Rows from block 6 of the image encoder of a small model that answers yes/no questions on an image's attributes, named by matrix and row number. Each number is 500 + 25 x the weight over its row's rms, rounded and kept within 0 to 999. All counts start at 0. Numbers have three digits each.
After each channel's rows are labels from the 100 images, of 14848, where the channel reaches its highest value: "responds to" is what is common among them. Only what is clearly more common there than usual is listed. The data: photos of plants and fungi (iNaturalist).
# pw: pointwise conv (encoder.blocks.6.pw.weight, 192x192x1x1), inputs 48-95

pw.179:509554500479502489496502501481557427465499481482529504509522547448481491507477526518533518489493537507495517475513463507497512487509521586521509
responds to: class Liliopsida

pw.87:510502467505534507494477482463481483464540510457503478499504506508532463477501499533500491480523501509512525524480500488458528463500516501421518
responds to: order Lamiales

pw.112:459490525459498472457492532458484459506489540513437549493466478525503502499536497481457495469518497477529488514503467540494510485508537488485470
responds to: order: Lamiales; order Boraginales; family: Boraginaceae

pw.120:499526506492503471469525498531559478514489490520495479549483510524500480487495507483493465497473474488550488473588458513487488495472474475489500
responds to: order Fabales; family: Fabaceae

pw.144:556525546475482520485510488489501510538485520499537497468570494467498505501510542483515524496516487471478460485476499479535513464498526497508480
responds to: order Rosales; family: Rosaceae

pw.119:489519472444520533479483431457523509473459498525488545477462501470531539476539524497519491503459471476512499466471493492511487468524467534521494
responds to: order Lamiales

pw.58:481536498465508484483556505457499514495508485501509484502479486509532476549453484494492478524487507493463487470476539501490512448514480483511510
responds to: order Lamiales

pw.118:473489482489522506462457513478551508515486487475468488507503476504480504499474515495515496471502484451467491510513470508506481503490486494474522
responds to: order Asterales; family: Asteraceae

pw.183:449502498488516503454503488462479481496507511478507520477520518477476528526513490513524500506478502490512530470506515503475551509524513499469485
responds to: order Lamiales; family: Lamiaceae

pw.178:474536489521498543486499487522487504475557505525479541501517473491513517522478504482525488505511473506482530531486517547484489496490513503528482
responds to: class Liliopsida

pw.35:482504535495523513478491501546509470544475508484478486437493539494516503525515501491495506472444494499592507539514516459534492511507502457515497
responds to: order Asterales; family: Asteraceae

pw.48:518497498487484518512513528509506533502485495525515538489484520501545489525503477483505492484454483495489507519512536492506506518524479457452509
responds to: order Lamiales

pw.38:522480544494486508494527523522464512512522485497525531485490512495485520519486477459514518519491468501539488492471489474519459509515529477506512
responds to: order Asterales; family: Asteraceae

pw.16:493536504501549514502494503475561452483508490532496540498464476497473498471497536512498501539571509507506484512477500507479512500519533502508495
responds to: order Lamiales

pw.88:499538483516512535518482475536517458497490532523502510482494499503518484494505506475496485512505496497460519484532486512514502559439484448502511
responds to: order Lamiales

pw.10:453472522537477473510499535536541491470498468482480515486472549495539506480519535512468505491488539524511497458546545496518462503519513475458510
responds to: order Lamiales