python train.py --horizontal_flip=true --questions_per_image=8 --encoder_depths=[10] --fusion_encoder_norm="layernorm" --fusion_encoder_activation="quick_gelu" --beta2=0.99 --lr=0.0013 --precondition_frequency=16 --adamw_lr_other_params=0.0026 --steps=16900 --final_lr_fraction=0 --weight_decay=0.08
Rows from block 5 of the image encoder of a small model that answers yes/no questions on an image's attributes, named by matrix and row number. Each number is 200 + 40 x the weight over its row's rms, rounded and kept within 0 to 999. All counts start at 0.
After each channel's rows are labels from the 100 images, of 14848, where the channel reaches its highest value: "strongest on" is what is common among them; "peak at" is the part of the image that holds the peak. Only what is clearly more common there than usual is listed. The data: photos of plants and fungi (iNaturalist).
# pw: pointwise conv (encoder.blocks.5.pw.weight, 192x192x1x1), inputs 0-47

pw.105,254,188,151,215,276,155,225,106,147,177,270,192,250,174,176,190,214,173,178,187,283,249,181,197,235,203,172,207,164,209,221,261,237,192,221,261,184,249,174,207,154,244,174,206,223,176,267,298
strongest on: order Fabales; family: Fabaceae
peak at: centre

pw.131,163,192,226,154,183,152,197,177,231,161,203,141,211,259,146,220,226,172,213,170,198,188,105,153,202,123,194,196,282,129,148,157,226,197,196,296,163,202,259,139,243,143,167,143,236,222,157,196
strongest on: order Asterales; family: Asteraceae
peak at: centre

pw.121,193,194,174,248,245,116,215,195,171,186,202,201,191,208,253,219,185,201,310,297,179,187,184,252,245,155,207,171,225,173,195,187,243,148,304,233,140,185,246,172,199,176,188,175,191,233,133,156
strongest on: order Asterales; family: Asteraceae
peak at: top centre

pw.56,278,197,215,219,199,198,189,143,148,228,151,250,163,218,152,264,169,172,197,225,223,206,142,189,136,157,195,239,183,208,229,109,231,205,200,210,223,148,231,216,193,196,221,146,211,216,122,207
strongest on: order Asterales; family: Asteraceae
peak at: centre

pw.27,207,139,217,172,230,201,169,260,157,202,240,169,214,195,204,138,192,188,241,257,262,272,137,283,187,270,207,196,217,132,124,163,194,213,171,113,113,172,178,194,227,230,170,271,221,168,248,211
strongest on: order Asterales; family: Asteraceae
peak at: centre

pw.177,193,212,159,204,271,272,245,193,159,258,168,224,163,189,174,196,225,205,216,150,230,182,111,174,222,110,188,238,245,195,221,193,201,241,251,213,278,195,239,215,162,240,186,245,217,196,152,149
strongest on: order Asterales; order Ranunculales
peak at: centre

pw.6,207,205,336,183,189,180,232,208,228,232,114,183,165,237,202,171,150,159,184,301,279,204,135,189,194,173,198,210,163,232,190,184,237,161,163,246,213,165,191,190,146,227,187,121,215,159,162,175
strongest on: order Asterales; family: Asteraceae
peak at: centre

pw.74,147,134,195,168,178,174,141,224,197,208,172,182,213,195,170,245,295,273,173,173,221,194,242,190,234,199,199,229,187,202,161,269,229,114,199,240,161,216,199,175,153,176,165,214,245,190,185,196
strongest on: order Asterales; family: Asteraceae
peak at: centre

pw.129,231,200,212,172,197,203,256,179,173,255,162,178,213,215,203,130,195,198,206,203,135,215,251,144,165,243,204,237,217,117,167,160,223,176,191,187,236,208,148,213,198,212,230,176,197,186,156,206
strongest on: order Asterales; family: Asteraceae
peak at: centre

pw.160,211,212,203,210,150,273,182,207,234,256,170,186,137,182,149,159,236,250,206,183,182,160,164,282,223,202,181,150,170,256,213,126,193,279,178,180,107,218,262,173,226,136,158,225,214,154,188,211
strongest on: order Lamiales
peak at: centre

pw.190,167,158,170,232,205,196,181,250,208,230,194,196,234,211,167,234,216,199,202,189,242,124,200,199,160,201,263,213,176,258,164,278,255,229,117,297,240,207,108,215,173,191,258,297,144,190,200,166
strongest on: order Asterales; family: Asteraceae
peak at: centre

pw.164,159,242,187,225,245,149,214,172,189,193,110,213,163,198,201,263,94,181,197,248,199,207,136,247,169,194,185,117,236,177,250,140,230,207,146,219,174,252,192,211,176,172,183,144,163,238,178,165
strongest on: order Fabales; family: Fabaceae
peak at: top centre

pw.175,151,190,212,190,183,146,236,222,231,183,189,188,110,219,204,183,206,303,195,213,235,186,126,152,131,208,185,227,162,106,257,166,168,217,226,228,224,183,177,135,184,173,214,159,219,288,185,200
strongest on: order Asterales; family: Asteraceae
peak at: centre

pw.170,141,175,218,191,169,266,156,174,249,234,182,229,165,171,178,205,131,145,175,194,153,184,146,239,220,197,188,230,178,169,188,147,215,176,174,241,193,161,170,110,191,132,214,154,288,199,195,165
strongest on: order Asterales; family: Asteraceae
peak at: centre

pw.144,155,175,237,156,77,137,192,240,178,212,201,133,259,152,126,271,181,136,190,158,240,225,166,217,196,182,236,167,289,195,198,210,198,149,220,317,244,188,138,213,202,167,248,201,258,179,184,176
strongest on: order Asterales; family: Asteraceae
peak at: centre

pw.57,190,137,259,253,195,276,132,216,208,217,242,170,169,201,228,168,242,186,189,205,247,150,219,190,160,205,201,239,234,214,253,222,196,240,135,170,212,165,222,189,119,162,143,159,176,233,201,210
strongest on: order Asterales; family: Asteraceae
peak at: centre

pw.153,226,237,177,156,117,232,166,187,204,204,180,180,269,231,202,169,224,240,310,128,241,231,216,186,209,156,259,192,187,265,259,196,197,255,255,202,190,101,169,200,217,131,186,215,160,248,163,213
strongest on: order Asterales; family: Asteraceae
peak at: centre

pw.157,166,181,191,154,162,258,158,174,218,214,196,175,164,260,199,258,204,188,267,224,181,213,266,199,250,238,185,189,173,183,148,204,199,227,150,279,237,229,210,118,146,252,234,136,259,258,174,210
strongest on: phylum Basidiomycota; class Agaricomycetes; kingdom Fungi
peak at: centre