config = dict(
    dataset='photos of plants and fungi (iNaturalist)',
    encoder_widths=[192],
    fusion='prefix',
    fusion_encoder_width=256,
    fusion_encoder_norm_position='pre',
    fusion_encoder_bias='none',
    fusion_encoder_inner_norm=False,
    eps=1e-08,
    steps=16900,
)
Rows from block 6 of the image encoder of a small model that answers yes/no questions on an image's attributes, named by matrix and row number. Each number is 50 + 10 x the weight over its row's rms, rounded and kept within 0 to 99. All counts start at 0.
After each channel's rows are labels from the 100 images, of 14848, where the channel reaches its highest value: "place" is the part of the image that holds the peak. Only what is clearly more common there than usual is listed. The data: photos of plants and fungi (iNaturalist).
# pw: pointwise conv (encoder.blocks.6.pw.weight, 192x192x1x1), inputs 48-95

pw.162:52 45 58 68 59 45 45 62 49 38 47 33 56 52 58 48 40 54 52 45 51 54 59 54 48 49 43 76 47 63 49 66 41 31 48 56 46 73 57 68 42 30 30 51 43 42 30 56
place: centre

pw.3:50 46 40 50 44 52 53 59 18 35 49 56 55 43 61 47 45 53 49 55 36 43 57 46 45 49 57 48 45 63 56 50 50 49 53 72 56 55 56 56 48 42 50 50 52 57 58 48
place: bottom centre

pw.42:35 69 50 57 51 47 66 46 50 42 55 70 74 49 49 34 53 52 48 55 44 53 61 68 61 50 55 61 52 47 48 47 43 47 53 54 62 56 42 55 47 45 48 47 56 35 52 53
place: bottom centre

pw.121:38 61 28 59 69 64 37 42 47 49 64 43 60 65 35 48 60 60 64 53 62 66 48 43 67 54 49 57 49 64 59 45 54 45 52 37 50 45 32 46 54 49 56 48 46 40 52 52
place: centre

pw.55:33 56 57 49 52 42 44 54 39 38 35 58 25 51 40 50 48 42 47 43 61 53 67 56 61 57 64 48 41 41 49 56 50 55 59 53 52 58 32 37 43 57 38 48 50 51 63 53
place: bottom centre

pw.17:46 53 64 59 32 43 42 45 53 39 58 58 56 58 49 56 47 41 42 51 55 57 46 33 44 34 41 54 48 50 63 49 35 51 41 62 54 35 61 58 47 52 41 57 51 47 52 52
place: centre

pw.2:57 54 59 58 57 46 44 47 42 40 38 41 73 55 49 48 48 23 45 52 41 59 61 54 58 49 84 49 64 48 53 45 48 42 50 37 56 60 47 58 47 55 51 49 52 42 42 48
place: bottom centre

pw.125:52 45 48 66 64 54 45 46 73 43 66 34 54 57 52 70 53 47 53 30 52 39 55 50 47 68 55 46 61 55 70 51 49 50 37 67 27 42 54 61 45 41 57 42 45 53 38 47
place: centre

pw.104:58 50 53 49 61 51 59 37 55 64 49 47 55 44 52 25 59 36 31 52 46 34 44 59 37 53 38 31 48 53 63 55 70 33 53 38 59 53 54 61 50 60 61 50 33 54 54 47
place: centre

pw.181:41 58 47 52 50 30 46 56 65 48 41 47 57 47 35 42 61 32 40 27 41 44 40 47 51 53 68 69 38 47 49 48 48 45 60 64 46 52 41 42 62 60 62 45 47 52 38 56
place: centre

pw.185:60 33 48 32 38 46 42 44 47 44 50 67 64 49 46 42 49 58 37 49 56 37 37 53 46 31 40 34 62 50 47 29 54 49 54 33 22 37 63 58 56 57 52 49 41 62 58 61
place: bottom centre

pw.151:46 57 46 53 52 61 37 61 50 61 40 65 49 44 52 54 37 63 49 47 52 73 52 48 58 62 62 71 53 66 42 41 32 54 61 36 53 57 44 53 62 59 37 34 57 47 51 36
place: centre

pw.14:66 51 41 59 36 45 47 39 43 76 54 42 47 56 43 45 54 53 46 53 55 36 54 47 43 46 45 40 50 56 54 54 55 48 56 66 44 48 33 41 42 45 36 63 42 39 57 36
place: centre; bottom centre

pw.54:62 60 59 60 53 45 32 56 56 35 61 82 42 38 43 42 44 63 48 54 52 57 56 53 45 47 69 56 47 58 42 52 43 48 54 46 32 50 45 48 44 46 31 64 44 40 44 37
place: bottom centre

pw.95:36 51 42 43 46 46 47 56 54 47 79 40 54 58 51 60 59 26 49 41 46 52 48 43 63 42 51 24 54 48 47 53 43 56 42 51 43 59 58 48 42 42 71 34 42 54 44 59
place: centre

pw.12:55 59 55 49 48 49 16 56 42 18 55 62 58 59 44 33 42 37 50 71 64 57 51 65 38 52 50 55 66 43 60 46 47 43 44 37 34 45 40 46 44 46 46 47 36 35 54 59
place: bottom centre

pw.15:42 62 43 51 37 43 41 44 51 66 40 47 71 56 56 54 54 56 40 47 43 46 53 39 57 46 36 63 51 55 42 60 37 53 58 49 61 55 54 78 78 70 45 56 62 28 50 42
place: centre

pw.139:66 45 38 45 57 39 56 47 59 31 39 42 57 45 39 65 46 42 36 49 52 42 53 44 44 44 66 70 48 22 25 74 59 55 43 37 69 56 53 40 48 53 44 58 46 65 43 77
place: centre

pw.80:54 35 51 57 55 49 28 56 47 61 53 53 42 46 55 59 35 39 53 53 58 40 40 39 49 51 62 53 51 47 64 29 56 48 35 36 50 32 54 49 46 45 56 37 47 53 48 56
place: centre

pw.166:46 62 46 38 46 47 45 63 51 48 62 50 39 54 47 45 46 47 56 40 59 63 63 53 41 51 43 83 49 45 67 52 39 44 41 73 47 58 57 65 52 46 38 35 65 54 48 62
place: bottom centre

pw.111:60 52 39 46 60 60 53 65 56 64 38 46 29 49 46 55 61 48 52 66 55 41 49 51 48 64 49 70 36 36 50 49 40 41 46 51 42 48 63 44 59 56 52 57 52 45 55 52
place: centre