Weights of a small model that answers yes/no questions on an image's attributes: batches of 256.
Rows from block 5 of the image encoder of a small model that answers yes/no questions on an image's attributes, named by matrix and row number. Each number is 128 + 32 x the weight over its row's rms, rounded and kept within 0 to 255. All counts start at 0.
After each channel's rows are labels from the 100 images, of 14848, where the channel reaches its highest value: "top examples" is what is common among them. Only what is clearly more common there than usual is listed. The data: photos of plants and fungi (iNaturalist).
# pw: pointwise conv (encoder.blocks.5.pw.weight, 192x192x1x1), inputs 48-95

pw.150 [125  99 104 172 129  76  94 150 147 139 165  76  69  95 134 160 131 139  76 143 103 153 122 139  84 134 126 126 146 131 102 103 116  78  99  96  91  62 200 132 116 101 155  92 145 139 154 131]
top examples: order Asterales

pw.21 [175 196 101 127 104 157  71 123 128 124 203  82 160 117  59 150 150 137 148 103 119 174  91 124 102 140 137 162 117 149 133 142 130 104  90 198 123 110 163 140  99 146  69 119 109 171 110 104]
top examples: order Asterales; family: Asteraceae

pw.62 [187 107 109 154 212 123  83  85 131  82 101 129 207  52 164 128  69 164 109  91  63 101 168 165 120 162 104 133 146 107 120 162  89 123  91 132 135 168 150 155 145 149  82 115 184 164 151 147]
top examples: order Lamiales

pw.52 [190 128 143 113 107  73 150  97 124  86 140 138  81 101  93 155 132 189 107 107 110 166 104 130 106 145 134 124 139 136 103 198 144 148 171 113 163  77 125 110 130 106  66 150 131 145  89 145]
top examples: order Lamiales

pw.160 [152 127  89 133 177 130 180 133 114  65 139 107 143 107 128  89  74 124 100 140 130 159 140  95 131 157 141 133 114 110 140 121 142 100 240 169 193 119 148 122 122 156  88 155 122  99 150  85]
top examples: order Lamiales

pw.182 [180 145 157  92  93 149  28 143 108 114 206 147 124 153 114  71 109 118 138  67 177 151 119 149  98 120 141 146 126  69 189 153 131  95 112 118 144 167 147 139  84 123 185 153 170 168  95 228]
top examples: order Asterales; family: Asteraceae

pw.18 [137 166 143 178 141 167 108 146 152 135 121 132 126  94 158 173  77 163 113 131 136  86  93  94 142 136 113 164  96  66 129  76 119 106 169 173 145 107 133 164  92 144 185 174 176 113 154 126]
top examples: order Lamiales; family: Plantaginaceae; text has "speedwell"; text has "veronica"

pw.112 [145 185 121 146 139 171  95 112 160 175 130 150 140 109 177  62 127  78 141 155 125 116 116  80 132 104 159 116 153  78  78 124 147  72  95  89 129 173 126  66 146 149 121 161 124 145 143  97]
top examples: order Lamiales

pw.148 [105 142 135  78 122 103 113 115 152  97 218 159 214 163 106 116 137 125  89  65 160 196  73 117  98  93 168 126 152 134 132  65 128 113 205 136 122 155  86 129 176 159 124  93 114 114 124 124]
top examples: order Lamiales

pw.43 [182 173 118 141 153  67 143 123 104  98 144  65 140  88 149 123  73 104 166 109  59 115 118 143  87 247  47  77 105  83 120 146 130 109 128 165  77 100 137 118  73 125 129 127 121 129 112 134]
top examples: order Asterales; family: Asteraceae

pw.73 [147 170 115  78 175 126 106 137  62 110 168 107  98 138 112  77 147 120 123  87  93  98 107  68 117  62 123  87 115 142 162 127  99  81 156 115 104  90 109  74 188 111 188 104 154 156  75 121]
top examples: order Lamiales

pw.159 [154 137 156 117 119 106 117 100 116 120  88 138 128 118  87 109 150  63  94 124  99 168 129 142 110 122 166 117 152 156 113  98 135 143 127 170 134 195 155 136 216 115 170 126  69 141 150  83]
top examples: order Lamiales

pw.81 [144 138 135 128 172 165 145 184 148 152 145 131 137  92 138 132 149 203 125 126 142  95 107 123 136  73 123 160 123 182  85 142 111 133 125  94 114 173 141  82  88  71 157  83 143  84 135 152]
top examples: order Lamiales

pw.167 [159 121 128 113 174 222 135 130 142  97 142 152 103 153  86 109  69 112 142 126  69 116 100 172 147 131  87 103 132  91 159 131 111 148 183 160 162 172  92 108 126 169 142 140 119 131 176 104]
top examples: order Lamiales